A small self-supervised image encoder, trained from scratch.
Data: trained on telescope images of galaxies (Galaxy Zoo DECaLS), 44167 training examples, 29.0 epochs.
Rows from block 13 of a small self-supervised image encoder, named by matrix and row number. Rows with one number belong to one channel. Each number is 500 + 50 x the weight over its row's rms, rounded and kept within 0 to 999. All counts start at 0. Numbers have three digits each.
Before each channel's rows are labels from the 100 images, of 14848, where the channel reaches its highest value: "patch colour" is the nearest of a few named colours to the mean colour under the peak. Only what is clearly more common there than usual is listed. The data: telescope images of galaxies (Galaxy Zoo DECaLS). In brackets: how many of the 100.
# conv1: bottleneck pointwise conv (model.blocks.15.conv1.weight, 128x224x1x1), inputs 0-74
# conv2: growth 3x3 conv (model.blocks.15.conv2.weight, 32x128x3x3, transposed, each kernel summed), outputs 0-31

patch colour: grey (71)
conv1.47:502473444408434502493522515458469522468476530478478563424390493503450405611536500440492439453446487428461525466537469504537551592505521450543583464466558613509590521481502446509563509502463497508440580565552443522579472570491
conv2.47:485394469503480537401510522396473479477488459504462554520509456575500423393485471495568495549441

patch colour: brown (53); grey (45)
conv1.11:527454516478504486547434498489520456484490542527553577447540438445471479453467463433442464493525511430457654628589387497431546481515565479450553542484588505528513474494463467499505575522592479535482556469440465524453529454579
conv2.11:520430536502575615477479590555398542470417451525534481536513528555451424455479528510475518521501

patch colour: grey (73)
conv1.70:503499545559549469419437541560484452390617505549521556401544559462482549477493597587511507549445521481465543381511531549431413524475476428505422423565529560519522555582568525549486519619502478534523473476493485556558399534538
conv2.70:484545549513566576524483484550447509535568539525535452596514486608600489483552437499507450423496

patch colour: brown (67); grey (30)
conv1.43:616492587511532522562514521413484558493491556459530590473422425575516590428509474461509531530536552463449446518495525486541542551423542543546396429384451483519490438480524507494528515533471506477444576520552438487446440467598
conv2.43:464473411521431534416473484548438453481419529466522436580571531453536414523519452489541569517525

patch colour: brown (48); grey (47)
conv1.118:538464530572444463545449389501523563550639480439451519571458614463521489595497609525480495581499490515502425578541522464524479486463520461515545445470449484465502550555464416537523400584608443494504477565424563503479500514450
conv2.118:524550487521494560514567541587467459451408514550475461460489538451448572646515551473517533507523

patch colour: brown (63); grey (31)
conv1.68:531511465537421548568529438462492475517486419559492479514574418487490519511497448567507443454483443451479516527491507618401496545500524523483578466493530520547504555480503556499542472538468560459510491528522562499529466490447
conv2.68:508513475462564502463489561514528480447475440498410542620573414561574500519597498512458537492477

patch colour: grey (71)
conv1.93:410432494595480455521551454514507472519494594436461432564515454503511498456490529465541457521543491471473465510518545481486502538502570497576529491442520506590501506464584551516400572494455510418523425523541475437475581438408
conv2.93:489590530561468433595524468431438516521500536584530569498452532511548508428418463480538451484439

patch colour: brown (53); grey (47)
conv1.10:512558453500493498492596615544441478472433521451591478504536558555565566530428555432452484559524494530507463533437503452537455575531550421607501442496412568585507496473488391512513528620524483603567513498564490564534559485454
conv2.10:494447459555516524373514453536518526585552520494492544537457523503491411460455552545629474532491

patch colour: brown (52)
conv1.65:437380507499561571464446530559468483460572537444503405499479462443468512476439558551566498502498443543386503469542524432522592478509562536360548507451518503465456631421499550499556449510495451510523436462478571482480457532528
conv2.65:537495536487524498547436524523501510472457444523510372513370384492460509481558526552439526494548

patch colour: brown (77)
conv1.58:513516500447513511434484555471475551473449441560568443486542441457506421481474423422488576504522504505538531496477421489456395507488504516562474620549512511501601536543489513499542492532451465561479466608531433527478502450534
conv2.58:577408466549540487546455467434445501459459559466528506549438509609562486519471522530590465554455

patch colour: brown (60)
conv1.54:517453468545485453626479564541463445526468349505518479524594503469538499452437473510556512515521453517417486429497484496350548511530546491477540565555464448462553554481499403505470464487442531491527510510450410563524468473528
conv2.54:502540423448519527530512567500462596415435452468509462488458455534439429411511436561490544454546

patch colour: brown (45)
conv1.24:536521521551525562378562431432518468463473561551463533491510455453535515528439489421472428470482478530529474527453534464455422462522492469521452584481538573518430491352449530509589493550524537631587522540487531484440473479447
conv2.24:388451581509512476458524570440514472512513545573516596554607533519500522455444499540519555504550

patch colour: brown (46)
conv1.73:570555505390444537502475596485528444536430489505512580560601482582457461467598436389462471493460456463486496438464565444484488479495559481475502570459483455589538486466478548425501418446490530521439532510556491479599500493497
conv2.73:434459505389431499437443491495541468481579426471422440455532539515475480523540520567398486525503

patch colour: grey (47); brown (47)
conv1.28:435443508575525482471506454511493470569563502500510505527464464485473474488548494539512386429467535509476544419601412469492497520509525490551486450518599542485519457483471553600552533528490493440545539493497436514535421471523
conv2.28:572440609442527530598448472414484463476467564503456530528572540498548556439524511467460552474506

patch colour: brown (36)
conv1.125:471504504496479416539468492558542489408498526511457497518551510462533491514507480457516556500552499586530508499412503519506452435479521456486505453455466599534436453413468565519434470551493510481416463527580501585460525502477
conv2.125:489519520494515410429511508434490463522488495589413502507498473562627442504541441457502402473544

patch colour: brown (65)
conv1.66:539462422519501460583427510421452497427465518497490550434550461530410490546481467555557466541532527540477468482453462507509627548577559493555551364579570566507506405414518497568526560513525524478532414440448482570542581508532
conv2.66:528515497516506471517536487504556454520428601387630496512502540528514471487502453507559489557388

patch colour: grey (86)
conv1.40:616476470487570498406508496476561487447458559554438505506590460471441520481584510512517531517385473515557657489482514412512577514492496443475598513498456518530560519491514477518524591543412418507444505468570534442535487494442
conv2.40:561532535505611507484462532460560455454477525519447506574396416506517387507473515479524556438506

patch colour: grey (84)
conv1.19:459566489450523446476515573531516486489603560426492456592399477598397532575557480505431543513552431454475510511432543407455481548474547437480459469568452502509499457530549448439555577485465507473533527477605445535457573522466
conv2.19:577519461554533505453415484540484542556433520540494457567433510531494512590435568476609461461524

patch colour: grey (45); brown (35)
conv1.31:445533602533475566491511470572548503587500577443503444424558470475419514530594413436526491513486477450516541540527479507515610562486519525501425527448451464563483393505462491548472472518521505449461487455474555553500569415455
conv2.31:416525497493485540540475446551587436522444487556463658508491535498489450505489428525465503511581

patch colour: brown (85)
conv1.27:554484442474552510534576459468462494542467467562437453550555509493476515472557496429536581434511538565414415411535536428514508527536502520481528425525497532541422445448507476498442449510523496571504483474424525519412550514522
conv2.27:492509440486447496458565535547437508464440490460463461440497436466461455503379481538529538502362

patch colour: brown (38)
conv1.4:517471503452456524517570571506496494503471479559507468483548551491481476530440481458455525496449475523516505476439570456561420549485499531527453534487500522453454446407555475474542591557525484523499546471577522449536502549414
conv2.4:503475627440519483432553516434536488440473521493429508501461437503551509412470485521449400504575

patch colour: brown (78)
conv1.69:487491454634438426572506460640477552457468491522488451496466503494620509486540520561462550583446454509463541390514501543495516480596541461550544485463516522477557514572520523515467515445490524505507484504517486409523422496467
conv2.69:561471560520486507437425473441477489503483535499494429545510457620487475548415536372497507538452

patch colour: brown (66); grey (25)
conv1.42:491434563510528522463517432432506452511469428598482487505470527512447478507459476606383547492546488381571498518463542413511557453571507516453389507561515553529490497484491506493445550450517531611493475517505436450460491527522
conv2.42:556450528558489485460611416505561466522550550460508534421575439420476548511443480502490494583491

patch colour: brown (66)
conv1.56:467482456515526449556461511497484552546533470544506474527400581528502569512506528581427401428493502520525555473581505523455490521466460474493524432514513490470475526492487508563445525463409473595465504520490423549580424499431
conv2.56:601524480405550490511541508497520536419483425422504431492484448545443490532484493514503620472572

patch colour: grey (96)
conv1.63:526558545457440503421462463471493492510507523577514547483560499407536450513572484447518424453475530552428515470556520444483497522441477596431549440469501473508615494448525453491617454437582471458512487534672464476547543506589
conv2.63:537434448477491535513378538462580463575472502467453544390570482487508522469511522500436432503437

patch colour: brown (55); grey (30)
conv1.77:441567480491463446513492456466503468500506418502584578493434563513540454541425454626340445546475509457486509527493512534606510472506527525472452493508511504485528582453535541457619529489464513486479476538512406495564545502576
conv2.77:602514473473559491616481427533506499485516458460479373500400495535438556477490482502499466516556

patch colour: brown (68); grey (30)
conv1.80:544524553539501490583691442520469442486405575427633501570613539474481446550461418453435420491557594576534546558476392513511470511531535443494581548465433452499428477450500468508542593499480510552497573522425482483496545541537
conv2.80:517489471501479487509459559532582535466498456508519510554571503492488331442502498537505506619432

patch colour: brown (57); grey (27)
conv1.29:492540488499579525477537468538486584486539380469433536455493490526482572579560540523392526508435536483560551443488467463543516527487519482511573418495572530452514430546514437543544541434530447636548470579551405524564558485432
conv2.29:495411478448477519480539486536488562499484490422567473520499579480417509393526584521550564546417

patch colour: brown (55)
conv1.52:448419531560467488567507527440454582441510569521553529490551567480535457543490545516540514491532542497516476475519509470495490489529515513398426437513485546475418555470524519542507479490518597428439456490429459588528451520484
conv2.52:466520537484406498458452464382550495491457445486479555563589480438533475440483414498482538570457

patch colour: grey (77)
conv1.102:489387556624458532478524504435502485486488538446448578480513405499457543612472504507491475563432474532503606510552552519497491469516460410494491466496593442529544576454487515542555501495515551524640506535533425506592557467552
conv2.102:453475487509586456526557516435519495508575557446513599460493485507400507476558522426468415417498

patch colour: grey (80)
conv1.18:481467513472439470451425540512501553474593653448466531547505511451529394495583470588479426503499531484512529493581559526488518436526540438477499505455482535536548509416564413596362507524468439541509492498536446445526593529479
conv2.18:457542562485490425529553534399547527543537543495502490419470471522555500461525517445432403453401

patch colour: brown (64); grey (28)
conv1.71:515450411583480430467588455467455529503603578479449462571526489471570550511513528434483538476597444484579453532511556505391547466511471520556500502502558476541533466542547504575484586386463467480472512561369416377476510512444
conv2.71:501575544536494489481504550447488512452563528524475434443375540465531564507465432446450595477569

patch colour: brown (52)
conv1.50:513499594528418471480453475571469480507503567537456465469469430523429525465496480518466409583483545559524517439475547540506485547471508532476512559489445510460514520578511481477410410515470524482432592477474484458446433550519
conv2.50:501525492563456461442629468613485517472540507504455456451444453476495536584588465438511503496539

patch colour: brown (58); grey (41)
conv1.41:506477542493451447479489376474597522509480494397456463492529466501508487529430583546517556458442482504516508553444515539468560486364572457535626503515527464450555532480465472544506468491560544474545511426505475431549526582471
conv2.41:539552494541455451499526509504492434448509575453460568466486605425458496523521366456435540481470

patch colour: brown (52); grey (26)
conv1.107:540474485590493480478498475487531480494484546533493454494534472440549422487400458480508488653513491459502549523521419502452547495542474494493499563460500505477463487563482562489473449497504542532445393479478473524555416528523
conv2.107:448579523499498507490418562412526530507453513668488553479514482431578519496466488540495482475525

patch colour: grey (54); brown (46)
conv1.115:565563490489501492528553470496526512415434487477533549559517440507481477500431503498448512525513476423573529475542504476458496525460445461491496432501559525513479602484449394468435426498487476463601429494547437457492487451430
conv2.115:488525501550572515496489554469503509494501485500543544574466582434345393451499500517434519515547

patch colour: brown (44)
conv1.106:428452483495451553581542473493482441508567537393483565455507479540532529503593493470486520466443528536372544550440445516402479470502659504541581367516556541464495539449442386538487518523540475417426519448527438563447514508462
conv2.106:413483494508448503446557535606531495404512446549589490443491430474488500544505469535525563527592

patch colour: brown (42)
conv1.22:490487538526475444458520507535485499499487464533515389486433533482486460391477471571458444489447503459515577399479525528497544427528578437493484443485542504483415500448555487462520549520514524542450541536498547428420475512532
conv2.22:617532497457479525459519487548564472546450446424434468472406447548437510539519551482492562470577

patch colour: grey (48); brown (45)
conv1.85:466516497545520500530498477484525475505508534495500471526450607424545550519519678563385470453489524553581612473535392570607557534521542421569498464481451497496457444445462557545514507501523543557559424516463423524506498475444
conv2.85:524500405536529500569609445453536493435441497489461485584460481360498524485481487512544536463472

patch colour: brown (79)
conv1.83:487430478544507549571460461526431492455510530541514446441572476580490439499410512475451544529500462486459581507465535534511449539477455488513450547503487397553590428558462448539456510643486457516552533505506627549445483442488
conv2.83:438446466471585518517433472418490501450473460404487543528547507529505398432510432544524449537430

patch colour: brown (74)
conv1.74:526484450464450565590490455489552553547460568510566565501462449500494433477429426585466483524496523517461426510461478576476476481564605473554489485460602486485430491431449523406441523632587541513449433431468449502579549465505
conv2.74:576552528561466494467552496481509410513600506502522444449348516515479485533505459484530483586466

patch colour: brown (54)
conv1.72:612533491473634477501525531535493489490495514494504529538550510491444386550507559561514402555527545488519461577477502567434549486530440486481570506483473565486519447482517488459515464444586555479539446492454508395406490602442
conv2.72:467437527505528419435490482500529568616483513469493531515483575420477431468531489506575581585460

patch colour: brown (60); grey (28)
conv1.124:481485438468478591503510542455491483522530559571531490474526500477443467495475504574522592479488404510450522364454523544455543426550476529486589560464635453474602540543571517482438492400435501511503504576521582427550584534553
conv2.124:626509506596462402577538494463480503570534581509458451507469485559487537545536452456511453539506

patch colour: brown (36)
conv1.82:487533538466491453490487468507419527465486501515463536512527517387504454457489478560415524537466405495473493467490449485480526500563524517558596532514571588471517405557551498488470477496472529516448507508614500418549562422449
conv2.82:575501521549444482626530479456525523565596545462556401458529509547461587523496537513515469525494

patch colour: brown (57); grey (40)
conv1.88:487518467538553481492439482547544479464511381507415451419558492476495632445523424474504518538539441483483529535454501493533523480464519499467485571548520539484456649561499551506457498485415501526516511516475506425509492461469
conv2.88:444528491497527414410507482502499545443541590429500460537502394522372500481423505502537495510531

patch colour: grey (62); brown (35)
conv1.114:524551461448482486468458510478498505513566427510492505493470501461559432466537464492459545615469315509446529509471622454535565531603561416517432495435548524475526452457518462543554476516482454476483478513520488489524415468473
conv2.114:548482516475499568464495442517418432555505648535508460593533471592529507507462552503554503478492

patch colour: brown (36)
conv1.75:455478441444458429480467505566447465450478541442511467473529480497455492498448473495474588460471429438429519526387514462543440499506434459443451595476471505460548487539516459389471533485478461553448551493545617565478527480532
conv2.75:475513541434485472492560515443566521440475416463491477522588580461600492486467449580586527465472

patch colour: grey (63); brown (35)
conv1.35:452423457465487499514574472438532425397513437474486584505489491539546480628513506497556439512512467493522471546473392515453561542490534529553530483591438486472465529426423528475524529430543501524427502500640502494505477513541
conv2.35:435457455517453463384526604451480432480487585524499530382523494479503480549518430480542505494535

patch colour: brown (63); grey (37)
conv1.87:624524513547444414506502528418521454501506455479475431497518441516389535567402445512467456613495461526529571467382546536382468601481527491575485489454571484473494432511507505550490458544508500384577461517458517528446414495469
conv2.87:516445542481514516442482558541509501575591505597505503524536555642549501575562520556519503488527

patch colour: brown (81)
conv1.45:419473507507527400471489505464473484425515507592493397576524525448566480563524362490585588529527509500385511467478477502456494478455479470396537517531531498470536478525453498549535467561528495479542491500516612543554588577497
conv2.45:437522434498604486506454498629435523464468461509586548529454555503581519551559483487473510465462

patch colour: grey (54); brown (43)
conv1.90:422489484519430575537511487515465474491423530498484412523515523507487592484422566496481410526515558548437498530490375496435590476478608524573502485469518528510583529492511546495517516590429599394519540443568570550623497508492
conv2.90:437457451544525522482577380527425570518532514554425474594485569535507486513513559509566461481524

patch colour: brown (50)
conv1.127:478436595507505550431447523517486527496646515475530603528510458533499473510498567463495554537557506482459558556489479508515516536463477501509461473509537538487498430554535457523499511422466534515448528472465302510557451572539
conv2.127:489517437445544383497504520535529499502454511440605471457507547421455541495574452504548593449462

patch colour: brown (79)
conv1.26:578499524566482636497477449483569555452460544518498567483502504480524507418470444528482546463551522458466463496448470508434526482481463541486472536443482465457457497531482501408463436552534476468556445467562517492492512472382
conv2.26:389480544538422586436423506504435483545577510518456527423558444526481454492462483565489469528469

patch colour: grey (77)
conv1.104:449446484526543440451515471515523493436463553498457547481502497452500496407493499542487458514506561392550526421558662527497553466484458493382543483413507474500624501473472578494529476525458522533521505534489476503518596556447
conv2.104:530527528535548387639521533462464482493564562498509513456562474507539449559489508559431421478489

patch colour: grey (61); brown (39)
conv1.98:540470505437438531540565434477438543453439507502449476577471487505533485519453460432512430582494347523423511480553608532526386548462513581583495433510495494458583552484573434552591497513602464425593505452459536584569498480451
conv2.98:538490538557469542418464543537525483594565547535497496403438543455496580489451582413474529500476

patch colour: brown (50); grey (41)
conv1.95:496493476506527516458474453558468569519426477466502578474409477484632540486434575450547528533483469531484531552523550522484498557552488499439508342476466539521448539489421504537436418474528421471610413537409458477520482445549
conv2.95:430560485537510531564477594522480435528486485569532559510429481448346468512508436499486523465520

patch colour: brown (61)
conv1.34:567456484559532478397556503453495495523479557547481544469542453478449432512471449492520428434483589493561524498482565541486493453563555530480540567616579544508469539485618465551452457516468456585462571484526525490468491464505
conv2.34:507461502514495513514553516617459533486486437486489598546491507572426569539466512533625495543571

patch colour: brown (60); grey (40)
conv1.17:567445389522395520487614478492467491494357473496532507387408446452509462477398451472419467356435569562428457487538581648564544495573569549550546517474514531550529539561551545400508502497588559436444534480549567418443495473578
conv2.17:416559554539489517495521568479495502601559547597508470519546403523534477582509466507449504586529

patch colour: grey (66); brown (34)
conv1.37:575641398435504500524503566539542424541557595573585502492576480599454545566495458526534495478503495429536469571419418485617523520543464555464549504456439527575527482493552412402526552452516488492567552492510501481569564486506
conv2.37:595483471535578439508546474584509560555564411514577487501493424558532498449516551489573448501505

patch colour: brown (68)
conv1.0:554478560497514524578459550475494494488453475526454518473490428485554490445450469577479469574589504378476516451465497536490404550579502521445486525480429439481418490562508427413400489479501506480521437520506430492509529494483
conv2.0:487434495479482527458454525495528529433504495501503426520440389421428443494426604540435473449464

patch colour: grey (54); brown (45)
conv1.46:476580470489465452459584521454493542458448517447516482527481532508531471471528471577470465489523415513536572398421540531521566477500522406585451594560401537565555560522556489538529553476513468477578507471528462445466436479591
conv2.46:565494493611513477521573405449531564516509441451483465506444473558482461433535473448586570461518

patch colour: grey (75)
conv1.6:445495511520562591558536450506415401464525507484584470531430412512567453526500542532473501572544514424518465473570513507520468556367473587544526510588495539570563471484523459483519548470509528555545547606577522485420511539429
conv2.6:493548587449563571539440534522498595527418565603531472571508475448534521504503548542483466534454

patch colour: brown (64)
conv1.25:493498482485504584647519429607432525548427512440555522571499475588478503530491453533493528411419592539607430423528494443531520481619465482498522508539483462492524450434475456463488512496502577554541532524496583473492427460462
conv2.25:534517600492554529515539490473514474459594457453407541510514469527476367475521490524502476609545

patch colour: brown (47); grey (30)
conv1.126:563419446498474507559492388572454484525486421558484453587488542576463530504454532554432579437493453485555436509514569513510407536505548524578496512467428439499541458546491463485552496526489377520440581454499480601526467609432
conv2.126:441562625498451458474566550576443479457542547511470454499505438521585476491490424448476454447525

patch colour: brown (59)
conv1.111:482512502469500503584482438486545470497440539513508541473477537541479463524474496543496499423510428448467534486491518460386465536591506436486493521528543471574504455390451451539452501507597491445498454470493537612483566507493
conv2.111:427546483557511520493569549531422420503566435550567425507459508504486496544561436438424563467500

patch colour: brown (74)
conv1.116:587507512451536446566492518537451482480494438479564549517518524498545480497577603433481592415440539484599483408427442534553513506515498478478572447491585501437508546414490469555519482581489557511490587536562536459529457534480
conv2.116:557513475423462559386443501521535502481505511428553565507496557442461464479489529523557627561500

patch colour: brown (67)
conv1.61:599546565426524489623453415574564510547531492529562571445548415480460454415535438483575516520541558513530523622387522540476506469490416492510465528468471484577512518494550436517587578335557518509480532497422464449464419477452
conv2.61:555481467584521467505522526624478480537522510502497577572450440558505469481515570522475602559574

patch colour: brown (50); grey (46)
conv1.109:432501497458452446572557437474424421494557477462530625510513497574523475503476573475549558445490443466547532466558618555481546430572480424472517555504457376611502493466506470549504510446553438497525467496491452488460448535481
conv2.109:453476457516460486514586512510502408478490442458501545468508438436532451503603370435528551532518

patch colour: grey (92)
conv1.122:484594541485481589462560445502535489478601450509515527545616566429476465556469477475509496523512498505477549466626462516508495515549479549391531479518503499626509514495452500517449447441562455549488589481504530551510501516576
conv2.122:481513515447485519528411461499508535561388469591490475534568506499501599533532488529466383470443