A small self-supervised image encoder, trained from scratch.
Model: 3.1M parameters, 48-pixel images, norm batchnorm, depths [5, 5, 15, 5].
Training: soap at rate 0.0045, batches of 256.
Data: trained on telescope images of galaxies (Galaxy Zoo DECaLS), 44167 training examples, 29.0 epochs.
Rows from block 18 of a small self-supervised image encoder, named by matrix and row number. Each number is 128 + 32 x the weight over its row's rms, rounded and kept within 0 to 255. All counts start at 0.
After each channel's rows are labels from the 100 images, of 14848, where the channel reaches its highest value: "strongest on" is what is common among them; "colour at peak" is the nearest of a few named colours to the mean colour under the peak. Only what is clearly more common there than usual is listed. The data: telescope images of galaxies (Galaxy Zoo DECaLS). In brackets: how many of the 100.
# conv1: bottleneck pointwise conv (model.blocks.20.conv1.weight, 128x384x1x1), inputs 231-307

conv1.113 [143 162 163  57 128 157 148  95 127 121  86 137 108 132  92 149 137 159 130 150  89 210 178 183 155 136 124 145 161 114 123 163  56 138 129 131 153 118  76 150 129 225 103 160 127  48 159  92  94 161 127 127 167 127 104 103 128 110 153 191 148 140 101 183 154 151 135  81 173 101 107 116 144 125 132  86 159]
strongest on: edge-on disk: yes (35)
colour at peak: grey (52); brown (43)

conv1.108 [108 147 139 128 110 182 187 106 153 111 124 114 125  51 105 157 187 145 147  92 154 166 100 112 118 144 152 128 108 155 105 140 165 118 138 171 103 138 162  94 185 185 124 127 134 119 106 152 144 103  93 119  82  75 156 143 172 109  93 148 140 176 182 169 180 100 133  94 134 151 119 171 145 122 106 168  74]
strongest on: roundness: in between (65)
colour at peak: brown (63); grey (36)

conv1.43 [140  96  90 107 127 157 128 131  80 140  76 133 130 115 137 106 140 127 101 112 121 112 154 144 167 153 138 140 132 101 169  70 119  72 128 101  98 179 143 110 167 136 125 127 100 141 133 105 149 102 111 154  99 147 144 141 144 168 143 108  91 153 101 157 108  90 157 147 101  89  74 161 164 115 119 123 134]
strongest on: edge-on disk: yes (26)
colour at peak: brown (52); grey (29)

conv1.51 [160 105 161  87 135  88 140 106 137 191 157 117 158 135 165 107 174 139 138 128 155 121 146  56 131  78 166 134 187 117 122 114  61 150 168 146  66 131 155 167 186 114 123 205 127 121 111 162 169 126 136 122 172  80 180 182 133 116 118 116 167 178  99 142  78  86 130 151 142 140 121 176 138 132 143 144  92]
strongest on: edge-on disk: no (82); shape: featured or disk (82); spiral arms: yes (66)
colour at peak: grey (67); brown (33)

conv1.60 [135  92 141 124 122  79 201 110 116 111 140  97  89 154  78 119 156 126 189 163 146 125 143  79 132 161 145 101  98 126 173 138 135 160 122  51 110 129 164 172 102 134 125 169 206  69  92 142 160 162 143 117 116 150 147 153 133  58  98  91 107 138  99 149 128 166 152  98 149 176 142 103 107 112 153 145 116]
strongest on: roundness: cigar-shaped (52); edge-on disk: yes (42)
colour at peak: brown (56); grey (27)

conv1.110 [147  95 164 169 178 154 169 129  65 117 137 125  68 149 156  96 199 148 117 108 108  88 160  52 183 107 178  75 138 180 126 116 115 113  66 121 145 104 137 169 130 135  99 192 141 104  75 125  66 127 185 147 105 119  92 116 128 101  93 154  85 146 157 125 143  89 106  67 164 108 112 136 101 126 141 125 187]
strongest on: shape: featured or disk (64); edge-on disk: no (55); spiral arms: yes (46)
colour at peak: grey (49); brown (46)

conv1.91 [ 99 124 111 130 155 139 145 140  96  67 129 170 115 167  88 116 148 131 106 162 145 181 148 142 134  71 155  91  94 154 142  91 139 122 175 134 122 129 120  89 102  76 111 134  82 163 117 106 113 134 131 103 111 151 114 100 156 162 170 140 167 134 128 120 129 175 133 109 116 112  92 141 120 108 127 164 124]
strongest on: edge-on disk: no (54); spiral arms: yes (44)
colour at peak: grey (79)

conv1.83 [ 86 155  72 124 116  97 139 131 155 176 100 104 107  94 147 131 158 138  97 182 123 165 102 108 120 159  99 202  97 154  85 197 125 118 128  82 114 138 130 168 125 210 218 131 130 109 171 118 125  74 121 143 125 133 103 146 115 159 149 103 163 136  92 112  70 104 164 177 175 104 119  54  91  83 118  54 152]
strongest on: roundness: in between (61)
colour at peak: brown (61)

conv1.75 [ 76  92 135 117 106  97 120 122 131 124 118 144 174 141 110 127 143 153 169  99 143 135  78 134 114  94 127  96 152  70 175 123  96 109 134 173 177 100 157 144  99 149 118 109 153 111 141 140 179 150 144  86 149 134 144  88 157 125 174 150 180 154 127 135 131 104 124 113 163 143 114  97 182 143 103 183 191]
strongest on: roundness: cigar-shaped (33)
colour at peak: grey (78)

conv1.123 [ 80  96 129 127 119 135 116 154 104  90 163 121 150 184  98 156  98 161 154 126  83 117 132 100 110 122 184 172 137 118 122  54 148 115 202  98 119 147 113 167 154 112 100  96  83  77 128 144 115 140 126 105  87 135  84 127 141  80  96 158  80 175 120  69  97 190 101  77 126 134 131 122 149 155 134  80  73]
strongest on: roundness: round (44)
colour at peak: brown (54); grey (45)

conv1.59 [ 59 114 103 132 215 130 142 114 142 171 105 105 136  99 141 128 133 141 187 179 170 168 146 124 115 179 170 179 149 105 138  91 108 120 124  79  67  96 102 110 105 168 105 123 139  63  81 104  70  94 161 151 109 132 131  78  84  84 160 140 108 173   0 114 101 128 104  81 145 155 119 167 122 206  95 156  95]
strongest on: edge-on disk: no (52); spiral arms: yes (39)
colour at peak: brown (37)

conv1.64 [ 75 110  87 155 139 135 186 115 104 164  99 174 102 137 141 136 181  87 102 184 149 115 121  99 130 152 122 122 126 110 131 116 165 119  90 107  92  98  85 104 100 127 106 166 116 166 140 128 110 133 207 103  97 115 111 138 126 163 115  83 170 150  59  96 125 121 107  98 166  72 156 140 200 128 141  52  57]
strongest on: edge-on disk: no (73); spiral arms: yes (61); spiral winding: tight (42)
colour at peak: grey (51); brown (47)

conv1.5 [104 187 156 115 136 159 129 164 134 179 133 136 176 210  97 135 107  94 151 164  59 141 150 148 120 125 143 123  93  98 137 175 105  95 103  80 112 165 110 185 118 125 149 160 118 120 185  83 123  96 168 130 150  87 114 147 145 132 179  82 116 155 137  93 117 102 102  91 176 153 121 177 105  58 164 140 173]
strongest on: shape: featured or disk (63); edge-on disk: yes (33)
colour at peak: brown (51); grey (43)

conv1.69 [145 117 136 107  94  90 135 150  98 136 189 142 170  84 132 124 122 120 122 161 148 113 119 195 141 149 106 109  88 108  99 106  87 103 108 168 156 149 126 148 171 123 132 117 103 154 174 127 153 131 162  83  93 137 128 145 137 158 173 125 156 163 201 175 120 157 131  84 119 111 112 155 114  79 129 174 108]
strongest on: edge-on disk: no (74); shape: featured or disk (74); spiral arms: yes (60)
colour at peak: grey (82)

conv1.7 [164 196 166  79 167 158 106  81 160 109  76 101 107 109 128 141 152 102 100 121  57 137 167  43 111 102 210 120 113 157 137 189  78 119 121  48  98 135 121 133 119 188 111 222 123 106 150 123 125 173  35 121 153 137 111 184 122  95 125 112 158 120 113 108 123 126  89 149 110 136  82 181 126 124 133 125  81]
strongest on: shape: star or artifact (27)
colour at peak: brown (36)

conv1.71 [120  97 130 148 135 138 195 167 138 140 167  99 114 161 135  94 113 118 108 158 117 142  75 106 117  80 132  87 137 163 112  99  87 120 111 112 110 133 173 130  94 118 138 138 192 120 137 156 169 163  91 149 139 169 128 175 109 155 147 130 128 161 181 109  54  89 198 150 160 129 116 116 108 141 169 111 157]
strongest on: edge-on disk: no (86); spiral arms: yes (77); spiral winding: tight (48)
colour at peak: grey (70)

conv1.2 [214  98 147 101 118  82 144  99 145 142 118 155 141 120 118 121 153 130 179  98 129  77 118 131 120  92 125 147  83  97  78  16 151  99 132 162  33  95  90 162 154  81 135 133  67 115  85 135 140 116 149 102 161  95 154 100 111 109 128 133 131 147  69 161 135 125  98 162 109 113  78  86 172 146 134 123  57]
strongest on: roundness: round (71)
colour at peak: grey (76)

conv1.57 [108 125  70 117  97 135 145 158 145 106 117 140 108 115 153  99 141  96 137 179 125  96 166 135 152  98  78 162  81 170 155 107 129 105 129 132 174 119 164 154 158 107  97 102 175 145 141 124 104 138 149  99 101 108 124 114 132 254  94 121 144 155 154 104 147 157 140 126 162 131 148 166 104 188 106 136 132]
strongest on: shape: featured or disk (60); edge-on disk: yes (34)
colour at peak: grey (76)

conv1.97 [108 192 143 147 101 103 126 162 149 141 123 174 145  97 109 146 131 117 128 100  96 138  70 117 117 170 116 194  96 147 118 118 127 180 115 161 124 107  71 151 108 113 192 170  54 107 150 139  44 107 136 120 141 105  88  94 170  66 109 172 123 143 106 120 157 156 132 149 106 118 160  90 125 130 145 119  80]
strongest on: roundness: cigar-shaped (38)
colour at peak: grey (92)

conv1.86 [132 104 150 124 149 115 154  53  98 165 128 133  79 111 117 154 163 156 129 121 171 156  88 139 133  97 125  49 101 164 124 105 103 128 133 168  78 115 120 110 124 100  80 112  79 165 142 133 190  95  96  62 167 173 100 175 158 124 165 130 126 142  94 108 128  86 130 133 105 125  98 109 109 145 102 150  66]
strongest on: roundness: in between (61)
colour at peak: grey (67); brown (33)

conv1.78 [111 149 201 137 157  94 105  22 135 183 142 141  86 143 133 150 110 149 124  97 109 131 105 117 190 145 104 110  93 151 105 143 114 180 129 102  85  94 156 179 115 146  58 122 144 140  94 148 154 122 148 117 193 152  99 131 158  94 146 171 167 136 101 139  80 116 120 104 147 134 100 136 190 109 124 108 119]
strongest on: roundness: round (42)
colour at peak: grey (89)

conv1.70 [144 120 107  94 134 140 120 107  79 133 147 173 145 134 165 158 132 166 137 127 128 126 110 141 144  85 154  75 125 127 102  80 155  96 113 176  45 140 142 126 111 154  98 138  75 142 169 116 101 145 111  51 193 105 175 127 162 128 139 143 163 132 137  80 129 120 134 159 107 155 147  62 106 145 147 143 140]
strongest on: roundness: cigar-shaped (31)
colour at peak: brown (53); grey (47)

conv1.53 [127 142 116 168 110 128 177  67 122 132 148 103  64  76 154 152 105 129 128  83 136 133 128 128 128 115 131 178  83 207 162 151  74 197 151  93  93 132 127  36 189 132 121  88 183 125 146 107 103 145 116 143 136 132 114 179 117 113  69 147 144 114 152 140  86  89 182 129 158 170 122 147 137 131 115 144 184]
strongest on: edge-on disk: yes (41); roundness: cigar-shaped (25)
colour at peak: grey (67)

conv1.30 [115 150 129  87 164 112  97 171 172 118 143 122 163 185  95 160 144 124 141 152 100  95 125  91 136 153 151  96 138  80 133 126 103 138 160 115  99 142 163 160  53 101 116 137  68 129  92 146  57 141 152 142 116  71 123 114 109 127 145  98 113 105 151 146 138 197 108 190 141 133 118 114 143 153 148 150 124]
strongest on: roundness: cigar-shaped (35); edge-on disk: yes (28)
colour at peak: grey (65); brown (34)

conv1.89 [133 177 187 150  81 137 133 159 152 173 149 105 149 125  92 161  72  97 161 140 116  97 105  78 136 157  95 146 164 111 147 146 120 135 159 114 103  96 120 197 119 148 100 150 101 116  97 111  66 135 123 142 120  95 112 126 124 107 146  84 176  86 162 110 181  96 113 142 134 132 160 170 136 107 168  93 136]
strongest on: edge-on disk: no (58); spiral arms: yes (42)
colour at peak: grey (75)